config.yaml
model: "image classifier"
dataset: "capsule endoscopy frames (Kvasir-Capsule)"
train_examples: 42238
image_size: 32
crop_scale_min: 0.7
horizontal_flip: true
rotation_deg: 10
targets: ["finding"]
num_classes: 11
arch: "wide_resnet"
norm: "batchnorm"
activation: "relu"
depths: [2, 4, 2]
kernel_size: 3
stem: "single"
avg_pool_shortcut: false
widths: [96, 144, 208]
label_smoothing: 0.05
loss: "binary_cross_entropy"
init: "kaiming_normal"
residual_init: "none"
optimizer: "soap"
beta2: 0.99
lr: 0.0016
beta1: 0.9
shampoo_beta: 0.99
eps: 1e-08
precondition_frequency: 32
max_precond_dim: 1024
merge_dims: false
one_sided: false
adamw_lr_other_params: 0.0019
grad_clip: 0.5
steps: 16400
batch_size: 384
epochs: 149.1
lr_schedule: "cosine"
final_lr_fraction: 0.01
warmup_steps: 490
weight_decay: 0.09
adamw_weight_decay_other_params: 0
Rows from block 5, named by matrix and row number. Rows with one number belong to one channel. Each number is 50 + 10 x the weight over its row's rms, rounded and kept within 0 to 99. All counts start at 0. After the name is the row's rms in percent of the matrix's.
# convs0: first 3x3 conv (model.blocks.5.convs.0.weight, 144x144x3x3), inputs 45-53, a 3x3 kernel for each
# convs1: second 3x3 conv (model.blocks.5.convs.1.weight, 144x144x3x3, transposed), outputs 45-53, a 3x3 kernel for each
convs0.62 098:46 34 53 45 37 34 57 48 58 50 43 44 61 39 65 60 57 48 49 39 42 48 42 50 35 32 53 62 54 59 60 42 44 52 44 36 42 50 52 61 56 49 36 34 53 65 64 46 49 49 56 55 49 51 40 65 54 54 43 34 64 26 66 45 50 44 51 52 40 34 42 49 49 31 42 49 39 62 61 66 55
convs0.63 094:63 39 51 49 45 63 58 67 63 44 61 53 52 44 57 59 38 34 39 51 58 42 42 41 36 39 51 57 45 36 57 61 46 78 63 71 59 63 57 36 62 58 65 48 67 30 57 42 46 41 40 29 52 44 67 55 39 55 43 43 56 41 56 58 52 33 39 43 57 40 38 36 25 38 52 38 33 53 46 54 58
convs0.64 100:61 43 50 64 48 34 62 63 54 51 62 46 45 51 36 49 40 52 60 46 47 27 34 42 58 33 25 46 47 60 42 40 49 54 32 52 48 58 39 37 31 52 47 55 53 57 56 56 47 60 42 40 38 47 53 21 50 44 60 49 49 37 54 50 56 48 54 42 53 56 52 39 52 46 41 68 64 51 48 42 70
convs0.65 098:42 43 52 41 64 51 52 57 68 71 62 66 53 56 63 65 56 34 45 57 73 40 59 49 55 70 64 38 57 52 50 64 59 40 54 81 65 49 45 66 54 40 43 46 41 41 27 55 50 38 39 33 60 69 40 59 50 43 52 50 47 49 29 41 45 38 64 58 63 51 66 52 42 51 50 52 54 43 53 42 42
convs0.66 099:30 37 59 33 35 48 41 57 44 41 64 41 53 62 45 52 28 46 55 36 47 47 49 49 29 59 57 50 49 56 42 55 63 48 46 52 62 60 49 52 52 33 63 41 34 47 49 40 47 49 37 43 45 43 54 28 54 45 50 54 61 44 44 73 38 51 58 86 48 48 59 58 59 43 60 45 57 46 42 51 48
convs0.67 097:43 59 30 59 45 28 57 58 49 54 60 57 40 26 46 62 59 32 55 59 55 49 55 50 38 33 52 59 48 65 53 38 51 36 47 39 52 37 72 59 47 50 37 53 54 44 38 50 47 46 30 44 44 47 58 54 54 56 56 52 53 55 67 58 53 43 49 49 54 57 41 42 50 70 35 56 52 60 46 43 49
convs0.68 102:52 54 42 51 36 52 53 48 53 27 52 47 41 66 43 47 71 53 60 52 58 50 49 62 44 43 67 45 59 31 58 52 38 52 48 48 59 57 48 53 68 45 57 55 38 75 62 61 75 43 41 45 55 44 35 55 38 44 67 55 35 53 47 66 61 42 43 42 45 44 37 41 49 50 49 56 38 50 44 30 62
convs0.69 096:46 68 34 61 26 49 61 57 52 57 53 44 35 56 54 49 69 62 60 43 58 61 51 53 49 37 53 42 63 46 51 38 41 51 37 49 34 48 42 27 47 43 50 54 37 47 71 62 51 62 50 62 57 42 40 38 43 40 60 53 50 45 58 46 51 43 32 46 36 45 43 45 52 52 52 39 55 41 35 42 50
convs0.70 114:57 44 58 68 69 45 69 51 41 54 47 44 58 49 63 60 41 50 54 42 41 56 53 66 56 52 50 43 53 62 19 52 62 47 50 55 73 38 22 65 44 55 31 52 86 48 48 52 47 37 60 55 37 33 90 50 37 52 66 39 37 47 74 38 59 55 65 40 63 41 51 54 31 56 75 57 61 50 50 31 52
convs0.71 099:39 31 40 38 43 62 56 51 35 60 33 55 71 75 44 80 56 57 50 51 59 46 54 49 44 36 38 46 47 56 28 38 33 42 63 55 47 62 34 40 43 51 65 44 46 47 44 41 49 57 57 50 48 55 51 28 32 61 32 62 61 45 40 61 61 59 35 58 50 52 51 49 54 50 48 48 48 54 40 54 28
convs0.72 096:26 65 58 47 43 58 60 47 48 54 70 55 61 56 65 51 44 55 73 52 54 40 42 56 50 72 48 39 68 27 50 57 59 51 46 63 79 43 63 55 54 41 39 56 51 34 50 57 55 63 40 41 55 64 52 52 45 51 54 55 43 45 43 39 26 38 69 44 46 50 71 37 59 37 60 69 52 56 36 62 38
convs0.73 098:47 35 30 43 48 57 56 51 75 63 37 17 47 41 30 36 61 42 42 39 39 54 26 60 54 51 49 61 44 51 42 55 46 54 49 44 74 32 36 43 47 44 35 49 56 62 55 44 34 51 39 58 59 50 41 54 47 48 33 41 40 68 46 40 42 34 47 52 57 50 36 59 50 52 35 45 36 48 64 62 61
convs0.74 097:42 52 34 54 56 39 55 55 54 39 54 59 60 55 48 59 60 40 52 58 38 38 62 45 56 45 49 57 40 49 61 47 53 48 41 45 59 50 40 39 43 42 61 44 54 71 44 39 60 37 33 43 58 57 29 54 43 44 40 35 55 68 35 48 54 47 63 49 56 46 53 65 44 61 44 59 40 48 67 49 45
convs0.75 107:56 45 48 43 65 71 36 48 38 56 21 65 44 36 36 42 55 46 40 46 64 45 35 55 56 55 65 49 48 50 36 30 41 46 45 58 42 52 68 84 45 51 43 61 34 68 53 57 38 60 42 55 44 57 47 46 67 60 37 35 47 27 38 25 63 56 71 65 53 48 44 60 51 30 42 53 69 57 68 42 55
convs0.76 098:57 60 57 41 63 47 42 63 61 34 57 50 62 57 62 49 69 53 40 40 43 32 67 43 49 55 50 48 53 66 50 50 59 40 44 47 58 45 59 55 43 20 48 56 52 38 40 38 47 48 51 39 34 30 46 28 38 50 62 32 45 45 39 44 49 50 32 73 41 48 50 42 41 46 52 41 42 43 65 37 43
convs0.77 102:45 57 52 66 43 65 43 53 53 72 51 47 57 46 62 61 50 62 44 30 46 51 56 52 57 58 44 38 58 61 48 74 64 45 53 51 44 55 70 53 54 36 72 36 46 50 51 39 43 49 43 46 37 47 61 29 51 46 52 49 60 50 38 63 71 29 64 40 37 56 51 46 46 55 36 53 43 60 52 51 30
convs0.78 096:44 37 52 49 55 45 64 56 49 47 54 41 47 58 57 53 56 48 66 55 46 69 62 61 50 63 44 47 50 55 41 53 46 37 63 52 42 40 52 49 43 65 36 53 50 39 41 41 36 45 63 56 32 47 57 39 49 61 55 55 52 47 55 54 53 70 51 37 42 31 45 49 42 50 36 45 50 37 56 67 33
convs0.79 097:49 37 54 49 58 46 50 67 47 49 56 54 46 59 32 59 38 50 64 52 45 47 50 40 44 34 53 71 59 61 51 56 44 66 54 51 51 61 45 37 46 39 48 63 62 39 44 38 44 59 50 48 56 54 55 30 68 53 52 45 42 40 59 52 38 47 40 53 45 56 33 41 51 70 56 58 46 54 55 54 37
convs0.80 096:51 33 45 35 68 64 50 44 56 56 60 61 39 74 47 54 57 47 57 51 50 50 59 68 39 39 49 38 38 49 56 45 30 43 62 29 73 40 33 57 57 30 65 46 59 48 59 52 55 37 36 41 52 49 48 36 54 55 56 37 54 45 48 48 53 43 43 50 59 49 57 50 48 47 49 67 49 61 52 76 54
convs0.81 095:43 67 45 40 41 54 61 35 60 66 51 47 32 51 27 45 57 46 50 38 53 53 44 48 44 45 58 64 55 44 43 42 67 41 71 48 56 55 37 43 40 58 53 36 70 70 37 40 33 47 61 60 45 48 57 59 34 30 51 68 60 52 66 57 52 67 44 47 50 50 60 53 56 53 65 65 42 56 52 73 43
convs0.82 099:56 44 20 62 49 37 35 65 52 56 45 51 37 41 46 47 63 57 44 63 43 51 56 42 27 46 50 41 55 32 54 44 51 62 51 42 43 32 33 57 49 46 58 54 51 44 48 40 53 49 45 38 35 47 49 53 56 58 50 50 44 36 41 48 65 58 49 43 45 39 50 60 62 58 44 55 58 59 48 45 59
convs0.83 102:58 63 47 27 47 47 41 43 69 35 46 37 50 32 42 65 66 46 36 48 46 52 42 34 51 54 54 52 37 71 63 51 60 41 64 49 46 67 70 46 53 60 47 57 48 46 47 39 43 66 53 42 44 38 49 68 41 49 45 49 50 55 35 44 49 39 53 43 54 43 36 59 48 50 49 55 51 47 62 52 50
convs0.84 095:45 43 52 39 39 49 41 59 55 33 53 76 52 63 54 50 58 55 41 48 42 44 45 57 53 58 61 36 37 44 46 64 67 50 45 40 37 60 34 31 36 66 48 51 50 42 36 20 57 62 43 40 57 71 58 40 42 37 58 63 48 48 35 50 40 60 63 37 50 32 47 51 59 38 32 58 65 45 47 51 40
convs0.85 102:56 66 83 52 65 52 61 46 54 50 66 53 40 46 46 61 41 55 53 59 51 65 57 63 42 59 78 29 55 47 62 54 68 38 49 69 37 30 54 41 55 45 49 50 48 46 38 41 47 65 52 57 48 41 53 55 49 58 40 56 40 45 49 60 46 54 40 61 45 39 48 63 45 61 51 33 51 47 57 51 49
convs0.86 101:53 44 60 40 57 45 58 62 44 39 53 53 49 38 35 44 49 48 39 52 57 29 54 44 50 40 40 58 49 43 49 69 45 56 66 57 40 53 38 40 26 51 45 64 52 38 32 48 67 44 46 37 51 40 58 47 43 43 64 47 34 51 41 59 56 39 48 67 60 48 50 40 43 52 45 48 43 30 45 53 64
convs0.87 099:58 48 44 56 59 42 29 54 61 49 37 35 51 35 44 54 45 34 55 54 66 52 43 56 48 46 49 64 59 30 44 56 55 27 29 42 69 55 40 28 60 40 50 41 63 70 57 71 52 59 43 64 50 64 63 48 35 48 47 34 48 49 43 48 46 62 46 67 47 60 57 44 51 54 56 57 62 69 49 55 65
convs0.88 098:51 59 46 67 57 42 67 48 41 51 37 43 66 49 45 56 47 44 40 36 35 58 44 45 61 57 49 45 35 42 52 50 50 61 57 36 30 52 56 46 68 35 31 44 42 74 41 71 55 42 58 59 49 58 49 67 34 63 30 45 75 44 40 57 61 59 51 39 41 36 52 44 68 56 63 35 59 60 65 48 42
convs0.89 098:57 59 77 72 61 52 52 49 76 46 42 56 49 52 66 63 47 37 48 66 58 55 47 53 58 54 43 45 55 44 62 63 60 56 80 62 60 35 40 35 62 49 51 61 40 39 29 43 51 31 47 46 47 54 50 47 40 37 43 45 65 39 31 60 66 69 57 47 53 60 42 56 43 73 59 49 45 42 70 58 59
convs0.90 095:34 38 66 42 39 41 43 27 50 50 55 48 50 58 43 53 35 50 60 66 45 59 56 45 54 46 47 30 51 63 36 38 44 50 52 43 31 40 46 44 63 50 37 41 56 46 55 47 53 48 52 41 39 39 63 76 54 36 71 65 57 36 45 24 80 37 48 55 51 35 43 64 49 68 51 65 41 48 60 65 45
convs0.91 107:42 59 50 44 65 51 49 63 38 35 36 45 41 60 62 47 56 70 55 56 57 36 42 46 37 45 46 44 52 41 46 59 59 46 44 53 50 59 47 51 39 68 48 41 58 35 59 63 60 56 48 57 47 53 42 55 40 45 37 63 41 55 44 61 66 51 63 52 54 49 46 61 44 41 42 51 44 40 55 56 56
convs0.92 105:68 42 55 38 35 59 66 43 50 44 42 41 55 45 38 53 55 70 56 48 36 49 53 61 54 34 69 46 50 55 33 53 67 57 60 48 64 49 31 52 63 42 47 68 54 46 56 70 52 55 46 37 60 60 60 42 43 59 44 36 51 48 35 47 56 45 68 55 44 53 63 55 48 60 64 47 44 68 52 56 62
convs0.93 098:41 38 43 53 45 57 68 53 46 47 63 27 56 72 40 54 58 52 36 59 60 38 44 42 52 55 22 41 57 36 50 51 35 53 53 74 67 46 37 47 40 43 37 50 48 37 60 46 37 44 46 44 38 51 68 65 56 43 42 53 51 51 49 41 57 33 45 44 46 45 43 50 48 53 37 50 49 50 34 47 43
convs0.94 094:53 46 54 42 54 58 55 56 74 45 42 62 51 39 42 33 62 39 53 44 43 42 66 44 45 44 41 57 46 38 51 51 60 24 41 47 42 22 57 35 36 66 55 52 49 36 58 28 61 30 43 40 51 54 48 60 58 56 64 49 67 54 38 46 45 50 61 34 56 54 47 55 48 49 49 51 59 51 53 45 67
convs0.95 098:42 65 73 45 34 40 64 29 48 64 60 46 41 49 61 44 28 46 44 63 31 52 40 55 41 49 64 47 54 45 53 54 78 58 68 58 57 49 51 37 37 53 47 43 42 58 32 47 48 35 62 46 39 59 41 33 66 50 60 55 74 57 52 42 46 46 49 62 59 39 59 53 56 61 56 65 53 52 62 34 51
convs0.96 096:37 55 38 40 35 35 58 57 43 39 49 43 48 56 56 47 55 43 52 47 66 56 52 54 52 50 56 54 52 52 53 52 59 68 58 55 41 55 49 46 41 41 72 41 54 45 40 66 35 58 46 41 46 55 34 48 36 53 60 56 42 49 53 48 56 50 47 50 49 57 66 44 46 51 35 57 42 54 42 56 63
convs0.97 091:65 60 46 68 40 55 51 49 39 55 59 52 45 51 53 44 39 51 45 56 51 76 55 34 49 32 33 59 73 41 45 50 59 62 35 51 46 43 61 50 41 37 61 56 45 65 57 61 51 42 48 38 54 68 47 28 47 48 57 44 48 55 43 38 22 39 41 40 48 56 65 47 41 53 43 43 66 42 38 68 45
convs0.98 105:47 52 43 47 52 42 62 52 68 57 54 49 59 19 61 53 64 61 60 44 40 50 36 33 39 47 52 52 53 46 32 43 45 50 52 61 49 38 58 61 58 58 58 35 50 62 53 52 51 47 42 55 47 40 60 42 36 43 45 48 35 52 67 56 68 63 57 35 65 54 39 44 55 28 38 45 55 40 61 55 58
convs0.99 102:62 75 63 55 44 44 46 40 55 39 45 50 80 50 36 52 50 50 46 46 50 50 37 34 44 52 53 47 63 54 60 41 52 55 47 38 49 24 37 56 60 61 45 43 58 69 65 67 55 51 66 42 66 54 65 46 63 57 42 48 48 56 39 53 60 35 53 32 50 51 51 52 70 52 42 59 68 53 59 39 46
convs0.100 099:55 56 45 63 33 55 48 50 58 41 41 61 50 52 59 56 52 50 39 34 59 52 48 45 58 35 35 52 41 51 33 57 77 50 61 53 44 46 52 59 44 51 43 55 44 63 59 41 45 36 73 38 48 49 51 57 58 46 49 42 57 49 33 41 52 65 55 52 39 48 59 31 58 42 51 36 44 49 29 42 64
convs0.101 102:48 48 56 68 51 47 43 60 37 40 38 57 49 40 54 52 43 54 63 67 57 45 64 61 38 36 45 32 31 57 46 43 37 51 60 40 54 53 60 53 46 62 44 35 25 40 53 54 71 35 42 62 48 48 61 42 26 48 61 37 43 67 50 36 55 42 25 53 57 48 51 51 56 50 69 41 34 54 63 54 47
convs0.102 098:48 60 61 50 42 40 45 54 50 55 44 50 38 48 63 59 37 47 30 40 55 37 52 34 56 53 30 63 45 45 47 45 39 40 63 47 66 48 53 53 47 50 39 43 39 42 39 55 65 45 30 36 54 49 61 64 62 37 57 55 42 26 46 62 58 52 44 46 47 29 48 46 22 45 44 48 50 49 42 45 55
convs1.62 101:37 37 38 36 35 49 44 42 56 55 57 59 42 63 62 36 40 45 32 54 49 52 34 50 58 52 64 57 34 46 38 45 45 62 24 40 25 63 50 69 45 53 49 34 67 41 41 33 58 66 48 35 39 45 49 45 47 44 71 38 51 50 48 49 59 56 57 47 50 50 43 40 61 47 51 43 29 41 47 52 54
convs1.63 095:62 60 54 52 57 43 47 56 42 47 50 55 46 59 37 48 42 52 52 47 46 64 45 48 51 48 50 49 33 53 43 51 50 43 44 67 48 49 46 64 49 72 43 74 55 43 47 54 41 50 47 61 60 52 57 60 52 55 50 51 49 35 53 45 49 51 35 43 55 70 60 57 53 41 39 44 56 42 47 48 46
convs1.64 099:66 45 36 61 66 58 44 53 60 36 54 70 59 56 35 48 43 40 42 52 46 46 56 59 39 39 43 41 38 39 46 37 49 50 30 20 47 71 45 63 64 63 47 42 40 44 50 42 29 38 39 55 39 53 44 59 54 43 38 46 41 65 59 45 68 52 25 57 46 56 64 30 55 53 51 58 52 69 67 43 53
convs1.65 098:62 67 66 26 44 59 60 57 47 56 47 24 57 24 70 56 47 75 52 41 53 50 45 32 56 61 42 46 56 63 62 49 52 48 59 50 51 47 56 57 41 31 36 60 60 47 45 43 56 41 51 37 71 61 66 42 39 63 53 44 29 41 43 43 46 39 41 36 55 54 38 55 50 50 62 49 47 59 62 55 48
convs1.66 104:61 66 36 47 54 36 46 44 49 42 47 54 39 52 52 61 48 48 55 45 52 59 40 55 51 47 53 53 29 63 48 39 60 59 43 58 37 43 50 57 39 29 71 37 36 39 51 57 62 60 47 36 67 47 38 54 36 54 42 40 54 47 55 33 71 50 53 38 23 60 53 58 47 52 41 52 67 40 48 57 53
convs1.67 098:49 59 48 52 53 50 46 35 45 53 45 49 52 51 38 35 37 52 68 55 73 36 52 62 48 63 44 60 71 36 54 51 58 44 45 51 31 56 62 58 38 38 45 54 54 51 44 38 48 54 48 43 54 34 58 43 55 52 66 72 52 22 40 31 43 51 65 53 62 48 47 73 56 71 48 50 51 64 45 62 72
convs1.68 103:36 48 30 30 62 48 54 50 72 53 42 44 38 43 48 61 49 61 64 54 48 50 46 58 52 49 32 54 44 56 44 65 46 48 49 48 74 56 50 40 49 53 58 43 36 58 52 39 57 44 60 40 64 40 50 61 40 52 23 61 63 38 41 56 63 62 61 49 45 45 41 50 55 51 53 61 45 45 42 51 36
convs1.69 101:55 45 44 53 48 57 44 32 39 54 50 46 36 42 60 58 38 63 43 48 50 31 34 34 58 52 44 49 67 53 50 51 50 44 30 44 54 56 52 52 48 52 37 22 61 45 56 60 47 39 42 33 42 50 41 48 32 38 37 53 47 50 59 56 57 70 61 43 60 69 38 41 46 33 40 60 57 50 43 56 38
convs1.70 112:59 64 46 45 61 49 52 45 59 49 57 41 53 45 51 54 66 50 53 61 55 41 53 46 44 28 60 95 39 40 54 53 43 67 50 11 63 37 77 38 61 69 70 64 56 47 58 52 56 60 41 40 49 50 22 69 51 46 48 55 55 54 28 49 45 46 58 57 55 55 72 63 65 55 41 39 36 61 41 30 53
convs1.71 097:47 43 56 21 36 67 60 52 57 60 47 47 54 57 39 64 58 60 49 63 40 40 49 60 38 57 63 44 34 56 59 48 50 20 53 48 44 57 40 55 58 67 49 52 58 52 26 49 48 46 43 44 55 52 46 56 43 52 50 53 36 59 35 59 60 65 50 32 40 47 44 45 63 54 35 38 38 33 38 44 46
convs1.72 096:45 46 33 49 45 50 34 50 48 53 41 55 45 40 49 47 44 45 48 25 43 41 30 42 59 54 57 35 45 62 56 40 30 42 40 47 64 54 49 48 43 37 40 47 49 54 34 46 55 52 58 31 48 56 39 64 46 64 48 55 59 47 46 51 36 59 60 54 42 50 51 41 39 60 57 57 54 33 51 73 35
convs1.73 098:62 50 42 49 33 35 32 61 48 43 44 58 66 46 63 57 53 50 38 51 40 53 51 49 60 56 46 37 49 60 42 35 34 30 51 50 33 47 74 47 52 49 47 55 32 51 46 30 47 45 41 32 53 52 44 60 45 57 36 36 51 47 59 48 49 55 46 56 67 56 45 66 59 64 41 47 54 38 42 45 47
convs1.74 099:53 57 50 59 48 44 58 55 31 47 32 54 36 63 49 42 37 50 49 58 51 42 48 35 48 50 44 72 49 46 54 49 46 41 50 40 69 61 36 45 52 46 47 46 31 53 47 56 72 64 44 57 55 56 31 43 39 50 53 43 36 37 53 70 50 43 33 64 39 40 58 34 54 44 52 47 56 51 49 52 51
convs1.75 106:34 41 48 72 51 57 68 48 44 65 48 56 42 51 55 53 48 50 40 61 49 54 29 53 55 50 42 58 64 34 36 59 46 51 51 39 62 46 50 47 32 58 39 65 66 60 33 63 57 57 55 45 49 49 53 63 66 53 52 41 50 42 42 43 41 48 63 59 62 54 53 53 50 75 56 46 55 74 57 58 65
convs1.76 095:67 46 41 37 45 49 57 50 52 57 35 59 37 51 72 45 37 28 53 42 44 49 55 43 42 56 44 38 53 46 46 66 55 33 41 61 46 48 40 54 53 48 40 54 34 41 58 59 46 47 66 43 78 43 59 56 50 59 35 54 46 68 67 62 56 54 50 52 62 50 36 43 39 49 50 53 47 63 55 34 47
convs1.77 106:49 45 41 62 42 66 59 64 60 31 49 29 55 35 56 48 67 39 46 47 32 50 39 37 56 59 47 48 56 48 54 52 73 62 30 58 44 52 55 49 41 19 42 65 47 42 44 37 41 48 29 34 60 53 63 36 52 49 57 43 50 48 39 61 50 27 54 47 50 33 55 71 50 53 44 64 47 42 54 58 44
convs1.78 101:60 62 51 49 49 46 42 34 50 46 40 27 46 64 50 55 57 40 61 44 35 53 52 51 56 38 36 61 51 51 42 57 51 45 58 38 63 44 63 41 52 33 59 30 67 29 36 44 45 60 65 44 49 48 49 47 45 43 50 57 58 68 51 39 25 27 57 47 62 47 29 53 51 50 39 56 57 67 41 48 34
convs1.79 099:43 44 65 43 38 42 54 32 51 48 46 40 48 67 43 48 73 48 46 48 49 50 66 67 71 47 54 55 49 45 42 31 57 49 30 36 46 58 42 62 58 19 52 58 68 56 53 41 31 40 45 55 28 54 57 48 66 46 53 63 49 61 53 50 42 60 46 50 44 60 41 47 55 46 49 53 36 37 48 44 55
convs1.80 094:53 58 62 54 50 47 49 37 42 54 58 47 44 40 61 50 39 50 29 36 49 35 57 51 49 57 54 49 48 63 40 46 52 56 54 67 51 56 45 65 59 36 52 38 41 66 46 54 44 46 39 45 47 41 57 62 42 50 55 62 67 66 36 44 66 63 54 35 45 50 45 29 53 69 64 54 45 52 58 56 65
convs1.81 095:49 58 45 52 72 62 52 35 54 39 57 69 50 54 58 52 27 35 56 43 55 59 37 55 38 52 40 55 42 58 36 43 50 42 59 46 32 81 63 36 57 56 54 46 37 44 50 38 34 45 58 66 32 36 66 59 51 35 54 68 59 35 52 69 54 38 46 41 43 43 50 49 60 42 51 58 46 48 40 67 56
convs1.82 097:47 69 72 49 55 51 55 34 42 60 67 47 30 58 53 37 49 43 38 47 50 42 48 60 44 41 54 62 65 55 67 54 32 51 19 50 48 55 58 34 50 59 60 56 56 45 51 55 57 49 40 48 50 47 47 39 58 44 49 51 42 40 51 55 63 49 48 43 73 49 36 44 35 53 57 35 40 51 50 44 44
convs1.83 103:29 51 41 54 52 49 54 44 59 54 49 55 36 46 55 36 40 64 49 48 42 56 53 38 50 32 47 43 39 68 36 46 48 50 26 56 66 58 48 36 77 60 29 51 35 56 50 48 63 31 59 44 48 63 57 48 45 45 60 38 32 39 47 41 38 32 30 35 40 30 48 74 41 54 38 36 45 45 72 53 54
convs1.84 098:50 73 49 44 61 54 71 50 65 59 59 59 54 76 58 43 58 53 58 47 43 65 25 39 59 37 40 42 61 28 51 45 50 55 51 76 49 38 45 59 43 66 47 41 53 40 48 38 42 43 55 35 43 57 47 69 49 41 51 55 52 36 47 44 48 45 42 57 30 53 60 35 46 52 55 44 53 53 38 53 46
convs1.85 101:42 62 55 65 61 54 40 46 39 40 46 38 62 50 47 63 48 62 63 45 50 41 48 54 40 58 59 47 50 63 70 42 54 76 66 46 75 58 37 61 59 56 53 53 53 72 46 45 70 64 53 66 54 45 51 44 41 57 64 59 38 66 40 47 60 68 54 73 36 47 67 46 45 58 42 54 49 42 60 56 48
convs1.86 100:52 37 54 43 55 43 38 58 29 45 49 55 68 47 64 48 60 51 57 56 62 58 49 50 42 38 39 66 54 69 64 29 28 63 49 55 52 63 56 28 57 38 52 50 47 68 40 59 60 57 41 48 48 60 52 66 46 59 37 58 44 51 59 55 30 54 40 57 48 52 43 48 61 53 56 37 59 49 51 63 38
convs1.87 098:29 36 45 46 57 52 61 42 48 46 57 50 46 45 68 61 54 52 40 36 43 42 60 60 40 29 54 37 42 60 41 31 54 45 60 47 43 41 69 58 45 57 70 27 40 37 62 32 46 40 50 41 37 26 58 28 50 60 45 52 68 41 60 43 44 44 46 35 76 36 57 48 48 47 59 38 73 60 58 59 57
convs1.88 102:53 46 35 50 35 53 53 64 44 45 38 64 57 42 44 52 35 52 42 64 53 31 60 50 39 63 50 40 49 50 55 50 49 29 52 76 45 56 64 40 30 54 37 48 68 50 53 53 60 54 65 65 49 46 45 63 34 40 61 37 33 12 61 71 37 56 47 61 61 39 46 28 66 48 32 42 33 52 47 46 48
convs1.89 098:75 49 60 64 52 37 50 58 42 54 59 69 31 38 63 53 52 44 57 56 23 57 69 27 69 49 54 62 65 58 42 62 41 44 30 64 69 33 46 36 48 59 53 67 73 56 43 64 48 42 37 51 52 34 48 63 57 38 56 59 37 71 38 33 44 51 44 45 50 73 57 63 57 40 36 58 56 50 49 49 53
convs1.90 097:32 45 48 52 58 43 58 55 75 51 40 46 54 44 52 53 48 51 41 49 36 33 72 52 45 51 56 51 50 50 62 38 28 51 39 44 66 44 48 33 34 39 40 43 59 62 62 42 53 36 25 42 46 41 46 43 40 36 44 56 56 21 39 47 62 44 49 33 60 24 48 41 76 59 31 45 55 27 48 48 43
convs1.91 104:53 53 68 41 36 60 55 39 41 46 64 72 46 50 39 42 42 21 46 49 48 38 38 69 57 49 27 65 67 64 51 51 55 48 59 39 55 61 55 40 76 40 54 29 48 48 50 39 58 43 48 49 43 63 53 38 46 43 45 52 55 39 51 41 44 18 61 51 58 56 47 69 52 49 58 44 56 51 53 47 47
convs1.92 101:49 50 46 54 52 50 42 42 17 40 47 51 43 46 36 53 47 34 37 55 45 59 41 55 62 49 47 64 48 53 62 54 58 70 56 47 49 51 52 42 51 40 43 59 48 45 50 62 50 46 54 59 25 57 71 62 48 68 71 54 54 66 49 44 52 25 40 52 46 58 59 65 57 44 40 47 52 54 47 44 42
convs1.93 099:79 62 49 55 46 61 45 54 31 51 66 49 44 55 62 42 51 48 49 37 54 48 41 52 72 45 40 55 41 50 51 47 69 69 37 60 28 53 56 51 53 36 46 45 55 44 48 54 45 59 45 59 56 58 61 38 46 53 48 52 38 14 50 49 53 60 32 59 52 61 36 51 52 36 59 72 67 59 55 53 53
convs1.94 100:70 56 49 52 50 60 64 76 55 67 46 68 75 51 61 58 55 69 58 63 40 40 47 54 46 46 44 57 57 53 38 48 29 43 47 26 69 42 49 51 60 55 52 49 34 58 34 48 57 40 31 51 43 38 37 52 57 46 45 43 46 36 61 50 46 65 43 57 62 44 68 53 51 50 48 56 49 38 43 39 56
convs1.95 092:41 56 34 58 44 50 53 64 53 46 42 59 41 32 43 61 41 38 53 43 54 43 46 41 44 44 52 44 67 62 39 47 52 57 35 46 53 49 47 42 52 56 32 65 57 56 54 47 56 62 63 40 51 55 58 54 51 49 60 51 58 70 69 49 53 46 35 37 53 61 56 67 61 41 37 52 40 43 52 48 33
convs1.96 095:60 44 50 44 40 61 41 43 50 46 41 34 49 52 38 46 62 53 66 40 49 61 53 57 46 55 55 60 53 52 32 54 46 38 62 30 47 36 32 67 56 40 37 44 57 37 40 40 61 38 50 46 61 48 42 46 42 48 47 43 33 52 50 51 52 62 37 51 58 53 41 52 74 63 51 53 42 57 52 49 45
convs1.97 094:36 64 49 77 51 50 58 52 67 51 53 59 75 59 58 52 43 50 44 67 70 49 52 51 72 48 46 31 40 38 38 65 65 42 50 57 48 36 57 50 37 63 42 59 58 41 37 42 46 56 58 52 56 65 40 55 39 49 51 40 36 40 33 55 27 53 54 69 48 57 44 51 60 53 71 44 36 48 52 58 53
convs1.98 100:45 68 51 61 55 51 45 44 48 44 43 56 64 75 53 52 69 37 47 46 51 52 54 48 60 52 45 42 63 46 39 47 61 61 49 34 54 59 42 52 69 46 42 67 32 59 41 59 56 49 52 50 57 42 33 61 63 50 61 62 69 43 43 53 50 57 46 62 64 38 59 39 62 53 57 47 62 56 44 53 47
convs1.99 101:41 56 46 72 41 84 74 46 33 48 59 54 47 48 42 49 64 58 48 50 59 68 46 52 49 44 24 60 36 68 64 40 40 52 67 76 44 66 43 61 64 48 48 31 57 53 56 63 35 55 57 53 61 47 51 63 33 53 46 63 42 60 33 52 51 41 43 41 48 52 45 51 41 39 37 34 60 46 52 45 56
convs1.100 100:36 55 49 62 46 50 48 57 48 52 35 49 52 65 62 44 42 66 29 63 36 42 53 59 70 57 35 52 60 57 33 56 54 55 48 50 50 43 55 31 69 42 68 50 61 48 43 55 46 46 33 56 49 43 36 48 45 43 58 46 52 54 56 50 49 56 63 59 38 46 68 43 60 56 59 43 48 62 67 48 46
convs1.101 105:29 50 66 45 46 28 59 39 51 50 32 40 34 36 29 53 51 35 56 50 55 37 46 44 57 62 44 51 57 35 46 64 43 33 68 62 61 52 52 48 48 45 49 33 60 52 47 47 46 63 62 41 66 47 45 51 49 61 38 19 49 70 56 46 33 56 60 59 48 39 42 35 72 52 49 50 44 63 39 32 27
convs1.102 101:61 67 61 48 58 61 39 45 52 54 59 52 43 32 22 39 39 30 46 51 57 43 43 55 42 44 66 53 47 44 60 49 49 33 49 31 40 55 40 47 47 42 49 53 51 48 45 49 50 44 54 51 48 43 46 65 44 35 57 60 40 46 37 35 48 58 68 49 70 22 44 47 45 30 34 49 43 51 45 61 61